python train.py --dataset="photos of plants and fungi (iNaturalist)" --activation="silu" --widths=[96, 192, 384] --attention=false --upsampling="transposed_conv" --init="torch_default"
Rows from block 3, named by matrix and row number. Rows with one number belong to one channel. Each number is 500 + 40 x the weight over the matrix's rms, rounded and kept within 0 to 999. All counts start at 0. Numbers have three digits each.
# convs0: first 3x3 conv (model.mid.1.convs.0.weight, 384x384x3x3), inputs 256-263, a 3x3 kernel for each
# convs1: second 3x3 conv (model.mid.1.convs.1.weight, 384x384x3x3, transposed), outputs 256-263, a 3x3 kernel for each
convs0.258:481491499476451439466440507525537509509487478500539516482498499445562448538534505452475479503540493516509501529497470494518522515554526513536519516520528482521533437444496443474521492543523572507565512537533517518519
convs0.259:528513401528530525451492517524523460520454442526438480474406515517448524535443461539486489460565512468492491480509467490518462408503424470444548481452548464495538569535499492490521533513545515526443527437491476542478
convs0.260:501608532395542465383411473504548506481466482474471529499570550482474477387451398468442480509472537579503486443531408449461480419477501471490559483510471566523497419446534577545552582459460483533528486545574451404466
convs0.261:521532498556564539461470460539484398534498531455482501538462619471449480538639505519505525440440449535491456577537460513454458511435520511478521501532553459525513414487488582540455473387463483430456428505542574567540
convs0.262:477438478478459439497546520484525521473483469497500591466551579478550533546515500475424551455543525502505567616458549475503518549501442534525473480536474486529438497552550536582493554511542457476601449438480487473402
convs0.263:425449565445464485424398482523514476488492499481499492454563453444503504456510533537510547519463584527495516514519446552491487500453525474521535496506434435520497558508447495459489527509493509488542449373420488456409
convs0.264:465469476490455473473483468517474456498463440536503506510690514511504485529523486488476498467507555486535507540498441469536488471509488507447572473504578470509544485512508496533448447554519545514513544522487513488473
convs0.265:515518437497518550462535511513519513499502477537507490534445465518594498490565514537543567494515469474505493540502501519486497489446547521497498482497533469460494426453455476456427470388482519562422598538512482515542
convs0.266:447480546516488563447543559536509526477501523497524474585521536498490594571499514551537535555521472465441472501499592501536524514516538486506499424482479467458536529537490507525528483545475472496599483533475526514460
convs0.267:548519513540480534559558551464472493477490483488534473525475493463478497455491562481534541540522567516531515491457499526469473481496474498455497509414494471488494493512472503481450642536540540469406518421521575487491
convs0.268:427543537504494521530534509471454455492503501465482502558565487483497630442462513535503548562464499495448438566507557525574478435483401539518474568542536539580474507525442493443456554504455553542482503522445464537491
convs0.269:510498451522515450617506516486553545491554508459539492497527473515514520474564488486483489471456515437447509521472450516461535578467549495425596457498710474495637529503512483512439558521458484504382532495498495516514
convs0.270:444535518491544468461486521484493506449485471527421507459405431482357483485396369493496482509493564571579487465545515526552456513467540548440535479459481488546455468417490545495438551494483530534459511324530448545507
convs0.271:492472545467582488486578499558544506514468529523463520524391498557528528560497470456450504383585503457541541492514483522482494478453515521503522490512447530558517550477542463531506484508480544511467504549494502434515
convs0.272:592537608555451445378507471520491519516475475499501504444517382565579519520476466441421499455485452531490506383460480525534565488514483515466516551512484414471480490542558436479471550521486505528523424444448486504525
convs0.273:515621539508501533371424460470490482479484475569525475505438492559505528508573433446525454518507530452535505374462506385485501504445457508477425496500505485527466536526507540472474575509527455446503451482475509511480
convs0.274:504509455510564495467565414460535544524500593515481507505598398563562426439513478492521480499512529520545564426414531457515513490483542429473462471495506503523518495501567503471559454486529513548535531529412475469433
convs0.275:356533486477525494534458426524520538512533523521461484542330466487401528525460491484540565403597478436548498544444539449470503430486543488488473454508524499491481480432437596489550505444459474538569492379446517530567
convs0.276:511461517480443612445544519497510455494500472518512498580523566439611488487490514538405481567506580436509521505491465500477512501576525544497464499494521496491552550519521532571469610563491548468543533491468461527495
convs0.277:474489519507497484417492466501492534521444508466460479514457597579423631445453566458421534500465528417530539552484437484500478477528427553493518566527508529454488463437452473514424527539431430465514374429487463492485
convs0.278:466480487476434477445492439494486479493485502471535536506462435560473440557574470512530489466516549437518545576441454479558409532515492542434540533530464558497508457474468499462457412524550557495590501598577495482442
convs0.279:430490533501454464541502521553547506492541482503534500519434495524482531561509434441532540417481542456455533430504585489482567436493541463526516493521446433475484539542573493529446450527490549632505453494584477502463
convs0.280:512528491460530540478525425503507470496495493510494485470463427496583509519455519514480456484489530490517480421419536419455519546487473492494508516503468532492499509485468523499450453513547535542500526527455529503520
convs0.281:398497467454577494525518511554516605489489513477511503444515429572442490526512534544437499473438451451579492430613529429518533486448547469518519506552486527533531560507544524567477607489426552501411407483514463478519
convs0.282:542573485546576537492518526499487500466448479525445498514483567580474547458532581505470496486460515477502511377460492448432604450473571472484505504471506558484512506542526548568587527496625583544554606528501569582456
convs0.283:472530444430462491475534553509495436502508447508522509413464530418415586507495513513519416505468501535527515567522451492593459525521605485468489501472505515516501470499424492502502451485480535492525498517398485522522
convs0.284:511570433461475335514420458481479499485434453523520474477430528559493497525541459560437428440500506491530583501461575478467589512528483466489557443477568455489540470419496436390498554503456541543615419484466493453480
convs0.285:511453467522528500440481497548545529504535571468445498493503520502492482503488502502497482451498527463500491492506503509532491518530497515488486461537580474540633513468497489498469502489497457449470503481525564563528
convs0.286:554491475432473420488492456503492506447473447459555468429549444518500474494474413554412445525441414499507419473448482506476568459485448486480580399549629534450512474540499567483346503464446530464489370538585454486540
convs0.287:496541537492541487511500448501525482482526481525510546472505434601494514513481522470454453581480487530483511527499533518546525445546529501466540494458486528520488534498519433513496431480443491481436483436442462453495
convs0.288:456549455454512458551474415531474512515516498504506533512523501471538494459522540487488441565510460519433481569468489492502441559505521495481495497498539514491519464474508428440434485428450452446515453557453451445443
convs0.289:549417440487489529463403571506472493543457474500498500507408472505521467545504489528524490464508505497554468443554491511483587427518559465478476521501439581474460618570452558528520460521580531525490540517392456461495
convs0.290:463505435506536488531498518495508491496529483500480526601455477521457496518472557541474496448530483438487486544505474531536541509491516490489561509528521486547515570481490536528548509503491468505479509468474454502524
convs0.291:445543436563552475465601519473465553453517521536527541590554466631535472518399436467528538491564474427485543500476536567528528567525448490511440455409498434466540453401463429454450546490595470515428574472480477583513
convs0.292:517476455538468469544508475506506491529527504529525497452477523496526482504454484478494507501506523479517519468528571477448485533508455495546526428528504478548530489488501508484502487511502524499446491518568489446529
convs0.293:483475463587536516511487513475510494480533494471490487476763603549639586549618708462468490457430465452434446537430494496472487453462484525551542543527527532542511457488497473513484461482536551438416572508485523445454
convs0.294:507520535523550576476443525486521483513514471441545463458517513535443460470418453545531482515524531465524486457409515498489461538484534499481556535516521540535569483517509572521541523509531590503488489527581508563510
convs0.295:497457489580495461488562576495500449507481438489505469462492433452498536516487482523504503533491528534507552567456444441448416453531431496459458449472478457527551516545503508550541533535442503538462476519480540498566
convs0.296:377479530396457540549520536484515500511487510479489505496568636533528591552494525507559526568539565520481456496571428481533510501410548490473470504520508491481481574510565518440461497505529531494538458499489486489454
convs0.297:469447431402420492514477485546519482491537531500530534534458444527451453494478513517524553500444518482461461558521505529428575520487462531560523511550465516533551523502474531547494433453472524471395513509409544563526
convs0.298:469554492398588567465489451516468483510436582513469543467526504661529498528600466435457548511467538520529457465508509501567368469515422509457494519432559545486484540571520487515576491566545555601442500566532499495535
convs0.299:459495491508541468482483525495525488523456495528491518513490503547486517525546520512421474468494555440519528499557556565486491461571509550522512600479428539559543477471498489510499471488434471541555549496424564513523
convs0.300:546434447516496499483529557512536555540522513504515470611517523572504533545462459607442574648473504439366485573519454578499457477500446472485518528464456484498484574528533530528505519504490375394447553456530432483489
convs0.301:527448528521482540439516478501497505529501485495476524491536469524470492504478536506521437488490484540498530565505447478494535484593419491498519519488547431509491489507547467464428563493489543593513472438556451457468
convs0.302:503501446541559480512490497509505525527531516500466502563500492569517493528579514478498494484471502507523514470464465512490483495486477524534483434509503471448528474437417541489481485499481485536493503500510566490573
convs0.303:477513461413531554487485502501496494545497536543499501511482460470434487511515438478564519549462511486506538460405491494525427461525468457540516442543521487522481506588573505537439515504567511516561604504466469505499
convs0.304:444502525478420519507510455555569504496529460445496492534501471500532506506512602521560555514529524481559418518497536470463503512544528534492520496513385465498514482527417541496520553448459463470474561476493419497523
convs0.305:609501447607466515489522550478504460478530568479498528489472476488481549526508646447438490429507486463495514496471556485441503523525486460476466448494588464499531496514528482492521460528483484451464453447482553492533
convs0.306:472483518577491482488408515505495486480498485496508467418602513483438462460528474538518536450490506489511477573468424549508480471556431441504480508465528494470509471523512462526560496490581501515494556471449547510568
convs0.307:530514508544520533506517461495512492500478512531524498486414481574503437556445534493461510524513487543509440501524484508478525490502550489398453536396470484452467457463573503504491555523483486512475536464480491499490
convs0.308:468440471474482456504421518487497542510495439500488460523481486530437573565513492466510528536449500482483536451457480481465490480461521451457525500483443524528503557524571525503445488465484528484526510531521515526492
convs0.309:491513450560572531539504442516505487518494460521527513461560492523491491539502485550490506495503475464547525380416483461564448551481498490475464502511488464519509492498536543610506457426477584502587551466438555518462
convs0.310:543528541500443498579462500486514471531483435478572448490522509568484540508538479547493537483518497483519490598437412496519490550496443474493467440528523473526484554505483467497478595581530546551484509619414457473513
convs0.311:513503470500498527447526533499494530487493501512491464513498527520528486479494484498499466473485484523491517465510508506498506488497507467511614442537586440554569484444488478525477514498521531533508516555565525543553
convs0.312:399388490460506520550493434527523487460476500529498457497525411539559500461616540526534542503488551536461441436433527448501479478424447487535521559493535447538537527541550521552463516471482489514549489462465547482527
convs0.313:502494516536516502474517467518512497532520475503468491512554460510480567456483442482522465541489479502552516393509505472487500438501474503524516502507466502523507534466474567533431525529494490491567600494469571534461
convs0.314:536461459493493459496511506490482477507521519540565587533519473468525579490442511502472506483548514484533461476449528472528544582520484501471584469494511549527534490462499570554498455490498467386485499476459475454503
convs0.315:476473478508471546453491477532559543539587635459512576483504418539537486445446514507477490510509483481491482520514501516516530491451479489551478509484538486473514470487493433484543494458445484517529543608538578537517
convs0.316:464519469496494530519446542466537553514525539570464467503526521556495494462516478481520468488475482515494489499486531519489498468488476427453587409514574422502558527461466514481484507484489506563593479552614499495567
convs0.317:523536481478561519566556474499546529509475504485510508500517465432519437471520421492543538468476556441497522536547577513568538472535461520505475488540495466471496503543491470509534566535572505478549474507494455496475
convs0.318:533439465501511525588489530483461533506476482526489520484399445437509507603445513499439523487499500433487525383464501439495501422439477552468476534546458490521507418510466504429561486474491500516492533617503568576585
convs0.319:448478542453450544485519484579568527516473485467477541485466507458481496446410530457421458569488509466543537483441479461446416463476533489513465521497503475415568537518498443521449489564497478538573495536460505591569
convs0.320:509514495467521514497510541505491461498513499513478474525427516510493551552517480495506482476499470500498515442527489475503473503539516503514468510494494555479459507548474444471513563516503521514549500529555522454474
convs0.321:438530493522514566516519522501442430510504416519474440447493503513471464452580446511487522494456455509521496506509467499498510487481457496328531505394440549545473506460520456505506499498486476510600438549558527462546
convs0.322:516563541455565510520494515487527503508525508498532529469496539500496459520502465517479475492506464522455480471475525533532558565527472546517542498534577494563631491517461480529443485530483521446507461515469519511501
convs0.323:477494508507457484599469613535489470549531463486553528436537545437537393507554473503498499529495503530467539431515439389491541577497549485486500499473522489530478526560489532565559542611530471522415484456497493553572
convs0.324:457506523451432509537475496502497443497512428535506486514531467553588514500521477493460498522537517585583458483497621467545443511469522523508517509497511530540478490470515437511521489419499511511504485490550451495531
convs0.325:512580566450485465486458441491498490513524499485520518518444496479454557467453568527452498492506543482559525533509505419461518489452439478469481490523521552515470537571506480518556495579562479488561580513512524475516
convs0.326:497472504474510535459433507479512491492490483495486510491551546488524533462485537476485479491478448505507483519460505447544491479500531526486493494492479516527516538515466500501440495467514492515513488516552526488520
convs0.327:429478507436496480425516484493481521508487492515485484545508494502532486555530460463477530473515548510501517521407444433450501571522499502469487515475499543470521516522469529472498443467502508527507523514502572530524
convs0.328:530537472545562512483477539505512507533528506499575546492445476474495556503514476478508524456496499488507509472514519490485470482523538450484525495507564487578561492511553460432497484543494571477500525456543455524524
convs0.329:509442463505527489453435530501527484508490520475512506429588513481534468447528488490542453420544524465519527533426602441590437448542509457448477499485482548478408515527457568483484547543541457510529496488492537494395
convs0.330:460551492518550507468540528491507480457516482440517490548458417579487491499506468408461457378514518472491549476485426480554430489527477510472518501539535482539527502472489489466458469460469460519470521466480548500466
convs0.331:492543498519498437475429468452431468500508530519525530552553540488573504534448506438532500517556529478448414502489456543548551491516508573547477510473469458459429568449525576592503508582540513507515469462423527505494
convs0.332:425495479473423523399433404549467482558409513497460480472507522543537557540510508488562490517380651538502458462449407454498535454448470542537563461517562560567493510532590447441557495452476470615505446548612492543465
convs0.333:499594531557545541416517512523518466537497455495559489515507485537465492450477494554516499542504472471530512488485450469459452477532529517482532491481515455474535477486478474547417517598520511482479463437482515536425
convs0.334:471548564523519527492477494504520482512513481473531496535502484453568475552532406463479575498523500521462521434536522538445569557536426499505473548436446546421475429487515524493544532489471498513477531449535469474496
convs0.335:522444490498414465458448555487487503517448497509484477544485449481470396512491485496548478556454547493508482489563531504513561540481518474522554515507496446503467475532488432555556545556553455527541556506495579523465
convs0.336:476486536575471477542510513489501481523470496506515465466562689471491559502539408542493514493531497466465523508506492513525483457538469541557508578532545522572548456503499467470532499476494547517522527537408509514445
convs0.337:475527509550601529508459474511482490507486492510465514547446527521583565501499453557578485597463468464473501429526533517519419505419500491490475515581513474478534441472491480409458467495416592618540530508593518536435
convs0.338:515515514467505496448481495548522558527528546460467506495483466559452452508517517490490549479484533493475478509534525530545534485534496502497535534534519489491517445474494545517472502492505488500466534545477520504501
convs0.339:508519459556463474490470524480495470503520525500523478463441506440535520455539500490493520510549458443476484518518554568455465543567578497461460439478455491450504514495478567529418525482470527490460542448482498506447
convs0.340:522545515536547506494516490493508523545515495521512491493506518628445527517537535539509495556519522524541468482387403456465441578570564466489495518492503498534467497500529427518465441473440515544603474520543486446459
convs0.341:519499467445518468497464521515459456490487491543484522540497430532528481505531492483494508500478528500495470585498533479460538504556543453502494454450494476470483509533495507537517462438402460513493485536537523490481
convs0.342:497471466464505519559465578487526497492502526526547568453486521465534478465530483446466509435499489494499526560460423468409415439517515497527569477469533509472584538462507428546562464495498501479513500508396497550530
convs0.343:426480450441465483435542469470485479490515535487446528423546477533541568438544491515514453477472561503509473539480447577458534518458511515480523554551573533535439430453480498442500498430495460469485511603523583529471
convs0.344:444507540435587503538563523499483508499486519458478504491488442495469426514491452527526495487553511485470500493499485506535508514516552470525543461538608465611589462514450532490498460564501467512511456527447566572469
convs0.345:512484457511521461486499499495468504510503476497477477566476494505574461545440517507486444504524543489535557483479482468490567605507494467490476542490479480461472552526491465458434558619538449473471496456450503478519
convs1.258:574505515488521493429489470479504530494472488418523508544532512480551565534491511463427497479459462523466473469538468492512463477453543440419481517501453516489427421542483455461495480505495487527526497454559502432495
convs1.259:545540527490471481494449454530573443565524564562445467477494447515455460466505444524524505516465512518515590447492572548460457465516478518515542484522536411494465510558490540489503458536568489515478505503523437434419
convs1.260:513495531504456467454454464523545534511411455437410448483546469462473456449450433461486544498547498554500500468482508463523457487467502501467527431444572468477423462473490528530575580547553552558548447417531461410488
convs1.261:550532488462484516513502548462524448453566458541538572517447471491511509514543527534499484498496470561493557440493546518536519559456532559533551465509456496485536513515509449547520493487536471487475479531540499504543
convs1.262:470460551475474449512473471476538458477525464513549522402433477463518513459461484490462529533550512456479529525464425553483499465499514519489531492513494496501512452504425475434501486554556520536550536571518489522474
convs1.263:490493573411475526471496550482454442449505503429392496506506427505536494487480453507540500475460490500511562469522501496465527534493482544511506587553442537497449516482536424488427493528520554512505533503446471427471
convs1.264:563493486513457444487460543398442521480457543496404506567485471532449427500577515501539508475497501531431515502472516466449471531591550496491551510541518490539548495449472550488454538558504499557515435553497443545504
convs1.265:503457538515516585490550557514500503533558494509551515539467518446470578484457459521475536486475563496476531474442481494514494523484519564472509454470540469551537451528487465476461543542439502471549449468521498487541
convs1.266:487480524483468511494476551489466496501496563512594490473509499494519511453490532519485485536542453516531533461499462506521497508460511422523492504484458457453480453482516468497490456529473516501487538478560541494504
convs1.267:499512485501473411574515506486451487489513539528548488592485486489533449550572451500472396576519472528485525415501492518524437491501488485469510479465487535513474527525546576511442472503528488528567530570567463458430
convs1.268:533526492450483508500434499492514520520463479528501591476465494463469487549487481567566501527539526531464445533534557490458444483418394548525545519505504461507509483503460488468503546474546470433465519527526486495497
convs1.269:487457498490471519523460468519489476536470490496461469406554515451523546441546509416485460487536491499554509446520513478491581506497535529476509533485502492512489544533519601512470567492483484520477509520533514516483
convs1.270:551447462465356520602577425554557523500459473539464421602394587339447499476561556595432441476579472508528537494567497457389508515415500541465480443578502532469522536537522554427474522451479538438471499561527578495532
convs1.271:483466476532512528524527495541557517525612542537574530496546517490449500476561467531523438493461469503538513455484554567457495554460532547471481503480510590519561520498531483499605504527529537614597492544521433509478
convs1.272:540560625493535494446390481432479480542509507521528487535524509554529478483498448492549502503518540500531522516467488473443429495552494451455476462510515520529503471531547548550569491515491502515532545472494480473442
convs1.273:509567537446449539418484566439488457453432528483449485587422406544494463540489561497529530500539482504536558403479507397443541469482534474425505451483527536499475525525463540473471549453475504417473484521504510527490
convs1.274:504496484523524500482484446575525552565556524455548501442480518470502480466513525463460513479521471496498490461584550510506529491543491417516538565418526583473546484512480526465520564523602541520608427524509474488455
convs1.275:542567462470562469533518495489505561488520490520510461544458458512494444442533498468500501466450569465529481539495503467519598466537415479553532542512514507436485511473562513535477521553456546488532521527493509491468
convs1.276:545469522411546578556484543510501474423494484504496511478462460508464529460449587498497513571586496573549539550496544513581500552613575540507498502562516511455506607581564519515524480467425448523464516505493507487400
convs1.277:479556510454519485490566476567491531504512491490503517496568516463572528467500557464485477494484464484547487542449520511436469563459540532508448458501521398461555462496509467539591503577516499553493469494550497502496
convs1.278:496527441470500406460465517526416396489437464502522570413512527434556485432457486465543508494485482453430402525547514515511500487467480559499553509535522561503560549506512522476508497484471527491517454446446535480413
convs1.279:500416468512473592518516609488485531484504537568493510604517553543484510567555551444468528465490553432528501430499606462504617459420564434513579522513497540537574549570430480509512474468464506554543450521513508461513
convs1.280:508489535544546498528474472504516536520519588491532501522494431499477481472490429523496511502497520466497499507506518572531487487496541437477519468497478540538490511462542565522527575505535474495544457502458520605542
convs1.281:513483477462526523490518516524520496476533489476395431480530472501512421534525472506534547542534587513542524493452496444481494496542489539506539472455579430428448505428471501558448473416551479507526449563514555485409
convs1.282:435486535415531535456514523457450488509476506510544510473574494476590471518545416496518465410537519480496506433496448451550498482491455520467459502481478510497491489561525463509509473484566484449480580438492494465470
convs1.283:543527484486485511539509468516488488607477446539477455533477496524482476528525511512493450495508490493554447535493511530432456526443471484486507480536498506473498458525536504540562523471449510507508500475490490549494
convs1.284:537535437542445462530537503513526484515540387503522474530543530446510525436503513486507501537537529476501607480509517517489548466487457505493502507597585485560564503549562536559631475556597468494513458511509493512442
convs1.285:544569570506550524466468449512477459550564526497509503532497494548547551432503479460495482530480462497504499508535568527429422612554562482496479427503516531496504472523557505502506495479485544543529530559536445469484
convs1.286:482514497504510510435447461476489521494473511458526474449602541532503608537452484514429434459501447450471482469520436386546472454462536495515482411419591397449480590483470556550410499514518546476525447543584440503528
convs1.287:508473492444436546455503526462510484462485472470475499462492523468503494543444513497499543520485503459479511489414500418495512502486491488449469461484500519518483534521486537479518554533473486508498511455465543547545
convs1.288:498468451440420470478469534507540549469497509521475518499531451454513465476474521423528520475539475459527473516499463617569478514588473480514527508508512532495467492486569487487492528497460487530579429446558506495544
convs1.289:510530571496522517484491513558519486583527477492482459545514487451489536434556544495513497545527468553457561468431490455391495556480552506551523576507433491508459457447532558535560609514570550515476561482471470455454
convs1.290:544472462498476443543479521515536559544525545528535480421532590489483519473543504578514499603524500521569515501455482487504486543505464514457453472491451477527465497487453476544484577499527485540442518560487489569514
convs1.291:575427457446428515521578455511424494483425490584474483564421433434560446505448570495590477636487408530529469560537469416480540502533487528577594461486542447488522498524396510509502460554530492571461483596503519475514
convs1.292:520521486506524488516519491520484486498467519532521486527523497522496528503498522531547520510490470495485486500482514470530511466467479493481469486476484489497473538502506541516509513534537496516518474527537528474491
convs1.293:467471523470537548557528539419566467435529460446477442517503507516483540489532564462469480541512502536460501569495488556493494533569484528543490466506519461506506513480453493423433467459397465460503479477522503495481
convs1.294:584533533502467493532517580582416535517542560552539584516403490466475461458463399519573592533542598557476556458543620516532583563545555526508465482481460530461502554476539481422555545500434501529519521477495455502575
convs1.295:512539546542519566532529519461475597522549528439493507461449478481485529479514464496451511502525494486503511528468476505475492446518457518486476535528551507578572472477465485574463547530562515454494533547509545496567
convs1.296:509529538523522542522553496569572522507474531516501467514514527496548545537538483514457495424552473511468430506545453505545454480494434481546522516470535517560528462497518521542481551453470528515538536483596486493473
convs1.297:473430533478461515448447524539496498498471445495503419434516576473496571513485530485553499424473379490388483537457471487531503412448610488519524492503488432504479498540519437533435452520524577453509493567436537444451
convs1.298:473556444500474545479449480481522468477523454544427544487487539516535472473460506535506505497480530516499605485447444533441369489531443512499536430555510445452515463497579532510594513480535475458488502496518514563511
convs1.299:554502521560462516521481528507446538491559485480497559459553499461483503517491565534499495502451470541496586482468540507554538460492529553503494524502452496509542494503517464446458531490507481504482544493502511528560
convs1.300:563534529528516540515546524474511426562537462456493537491576496576466457483506515519534424545509532563502537423539572558416500561596338488436503536404567486520503498460516445446490553531509492505554552522442625529557
convs1.301:473484502460447492544509525547470470526518535497501528494540442463532529554451461492548590521506505529500486499560506542492447483496463492469441454495450498501486552452525514447517503469545526470493500456483520470434
convs1.302:558538471485498491534503535457469532460502524489504485497482461468496494466494463546536523478527503524512543467503488508550497456480451526503516536569571523570526527526524506509454477449459564491477501521525469513517
convs1.303:528506567479526588554546518594536502553524520532456565439463585449521594489479565537470548561480510534513510444471497497501582496526572529497527582531526543461521454524562415477548463477535496516498568493485541409477
convs1.304:540438477517500504488418479525511489534524552462494398565500558405532499533513525500565455559526514484415476510538511491527542449543475456512468467459467518501410523462467428581461409442402478542555421475508515529426
convs1.305:467467509508484405491482483501424510502476580452477523488505481527604473496564533519491512506515532484503556508528494510541495438530532467535500496535553495520555477500472488448492458489485469478448489470536511467535
convs1.306:508468526553460448488495464515462517491571464535545503561499450485441523419489492498490483532551507455530558510518422531458452549569424550466469513478475515514423425517476454486450504497481491467484521504509532525474
convs1.307:487537495477476533488458510519482447540573497582496484509415506507511472505467526536546458484499571494494492529486515449551514530435510539516388483392448474470488474478488474452497482490546444512466553460457536451466
convs1.308:519485485531523477483473502508502461513498452470501495542491528482479529506497491504502444539554546474508501488492486553478528451529551564474421440481442485479410447446520504477441431534424484478455456505422472466461
convs1.309:492481494480500554488413473528536494456499445497533510513496517536499540481422552492554500478486479561527492486547504467426360499534531468471485580537515517518491511554522508458518434423474502497495481480483491585521
convs1.310:502486399536532488454541509491453490502529461565533491535557500493550514567489508530518454485544473505513507501452489535455445529494490521572583569518529511434536448530455421525499532532568489511509547473526473515542
convs1.311:556541511596578520546575541446468504508490517508507504489475439550502457553528498503526477482482481486470478456496538443469559460420477523531542494518521450508523503473500503518530492530544490485472525508489569543505
convs1.312:396456508494561485511508511588546425554494519399484435575483489510487519467540451499528464531516447468486417473490480547543535463580513502532564511592524499540564544518560502490528503495524513475526541503545507507494
convs1.313:541520540518451456515486466522516481579527512491497462534474506546538498552487461485527555512527514534520513407448520411535549442468513476513503488541473583552500466470539564460471512481494523444486536498506511542535
convs1.314:463474474510423469539441457504463465454536520512495515551591526518558543483497485487485449492498464516533531485471440452513456518568508486520506466477528501493515459519477455488483529530540502493517535493481462445466
convs1.315:445481477462412435521475472473409431507524572470513517523550387515606498496485481507516530492531448495518503514439443506320350523549509493470504483443507518495492510426469495335418508514517487505489508556497467484499
convs1.316:577547463674587481607540443415465525462493526475465553461441489569454382535491430522489467519458446487445474504516548428466526390423496512515527497515583485536566459456511390491558471496554491479474532530467565530476
convs1.317:516506550505487528569475533499447501428494542487512507511462516477471441516511467529520519568460516526524479568517583537518561428479549512535583508511520453462442499519503479554547531533481507430463521459461468505450
convs1.318:461527468525465459472518410437543536465546539463561508519548479499515493446498392532490482426517505523463521522610642489570569462522554439561494480509631483494553497482517486491479419442487460517495479495466442500477
convs1.319:458455479418555655516501470485466448561480433487507467525582562390562550517549468444490512371481506492552534516538504507511567458526523525484508472517602577549504574477536527554542487449538467463527528451536487524447
convs1.320:511491544523498507516491513494470528491471516537474424510495508520430530471452467494503540529492487558487470486464454488423500498498483510459499459468491490511506476504517507497502499503474490493470458464514498534548
convs1.321:523506527458508507558497432557523489476513496471510480481532532429440553541334556514465514460480513483465517509416427603584493472571574483535539500480473486532484548465490503536469503591460493497494502466514493433507
convs1.322:455499512445485569471488535509448499518505537543474560501563508525589515475575557526542466477451512518525487525513536500443476519544543466518508473465481484408476475463555505491598566514539501505528480522528489539558
convs1.323:464564526531469499428545518548468520522465518524586507525546493533593475517461373493474599568489473491579521478512480389501582448470541537475516515546530510513468560451538490515439533436535508542496532511504519524465
convs1.324:507450469497513491484500506511467481501506548513511523502462490526459473562492523529428486558429454487496493493508518496468520448453490603505530508537521497517550482500553469543580434500546493518519505528516478480460
convs1.325:513564594541526497519439465592477488503488480548494544496482521517529496430422462515485479530467543510503529517526566478577574423507535466426442482504478495509482558519524507402514541553644545471480498489476444495496
convs1.326:492475511483480483480457463519515442508500459540533480527515497533489487536509498473468495494487499467471495518464489478472510520513501485486493480510481482528517501525495488501541486467470517450521501483470517500459
convs1.327:506479473482507498476502539510501533456472490485485533471541481503468478485493508506484453495506508491517521486487464510494523552522501474497526484501510501521523477474489465495507465511473478513506518449474489479507
convs1.328:499599551495501493505500456474474461473529457436504522498487467469476529466471488469469505471475471520518495464515538455476485503548590458473478448458423450509478464494536527551557472562513499487487524533480482475474
convs1.329:468500497488508459531466498465436540517513475494524458513549479573547586514427520467476521521503539511538551417545529418476624403525581474487477412499545490532494431503439474518509532432431455467427450542478443561527
convs1.330:524491478499484459536532551552530511461468580447489529501543515488558507496543458468483529502499498512504458533552516510385497488425504490478500461541485451505551527426501499429491569413423511570548506487536537451519
convs1.331:531522428433483484494451496517483555458516520511529538585519439485486545469502492526507466507506367414467492547498567489522513556553473459427488542545481584446501555488491519434377494441449484521443417468451489552484
convs1.332:504487471584449387472494477571561420571643502515562490583512477455533471490453472504504471499620556609524526507490429587514476494507484460562476568554495490537469444477516466521443435415511491483474406460528500636524
convs1.333:568456544488486464498540530553530531575465406524504441461523481460488525469547548476565569477584547454603474494475442489492454517500501486558454395532548463497536542474501465525489503541549439462471433520542463585547
convs1.334:500468467479517595475496537494537490474472424551483474432510518436468509489505470463474474466493526492520496520517443504561427569528368531537489485561463543509462530524418521537507548467532491448463456452524523483510
convs1.335:551558474480469447475509451463473502476477534506523467471448442482390494485480427557485459438537486488535500531502562456527518487463547511490512520514501502561528420459507392453579474474601464516433578417427549438507
convs1.336:525531513436526517520545535422527493466537537473506514478489501423475549512518570493467471512447489464521530502477529480545520493463515554488479465477476461503473503485430543459455521489489494494496497510556529509550
convs1.337:470449464435494499478491550517495476497527528482437467460535482576481540516518463507528480494459513473369503454558509546448474564531559508520492438419472507465544497398519490431453488444518476487474528532521540538514
convs1.338:479509528491470492504450505456447474460448431439480486503491464505508489517536500471520525481478483485476507480471463486450422477464419509525503467466521469487496560508519532421449529476507500441455518461468512482475
convs1.339:533459494510526523514537434503531442458470486450501459448461520425471472406520453494534532518440457513452506498483488530527438452471495513448475514527468484518529497490460556495459513488457506470528542542543547525558
convs1.340:509480507502491489505467516506486473492506488496571511513491483529508502487460497507519473515510467542491539361387426536507508573472508524462485467490476477543496466475483457505565461472518460495483527472459493469483
convs1.341:495559515506460504513518509486440557491434528491504437500539483494489591578530489497521509545479507448495474501569504508569545516503478498438456555440495517488418535505454538464442486447465503529498472517495545505454
convs1.342:504483477517430450530532468499529516450494507541557472499497479470475536467570500487458488502440441603462441453471427556635503466552422530507580548564525526506447470585541479466606487530586546497492507558436499500489
convs1.343:524478524557477489505500572429503541477510523478567446488428434463537518499463557481457515524491460514537557575513473467512428514515572442457436589471415500469417542585525452435493448436504521492506481459542457476453
convs1.344:451550548454528579461580547529455509479516511476503456533514463506495487468498504496524504505471457481436479487517534464492610480489502501559475500530448445483484520491562502522608501475479502527482483520454486496454
convs1.345:551473470487482492539515540553551550441445531543498484585520478519483456495473427530460486474460474498538508559547446515570509556494468497580547508481497447472523472458472552453483491492498539555514481536479488505522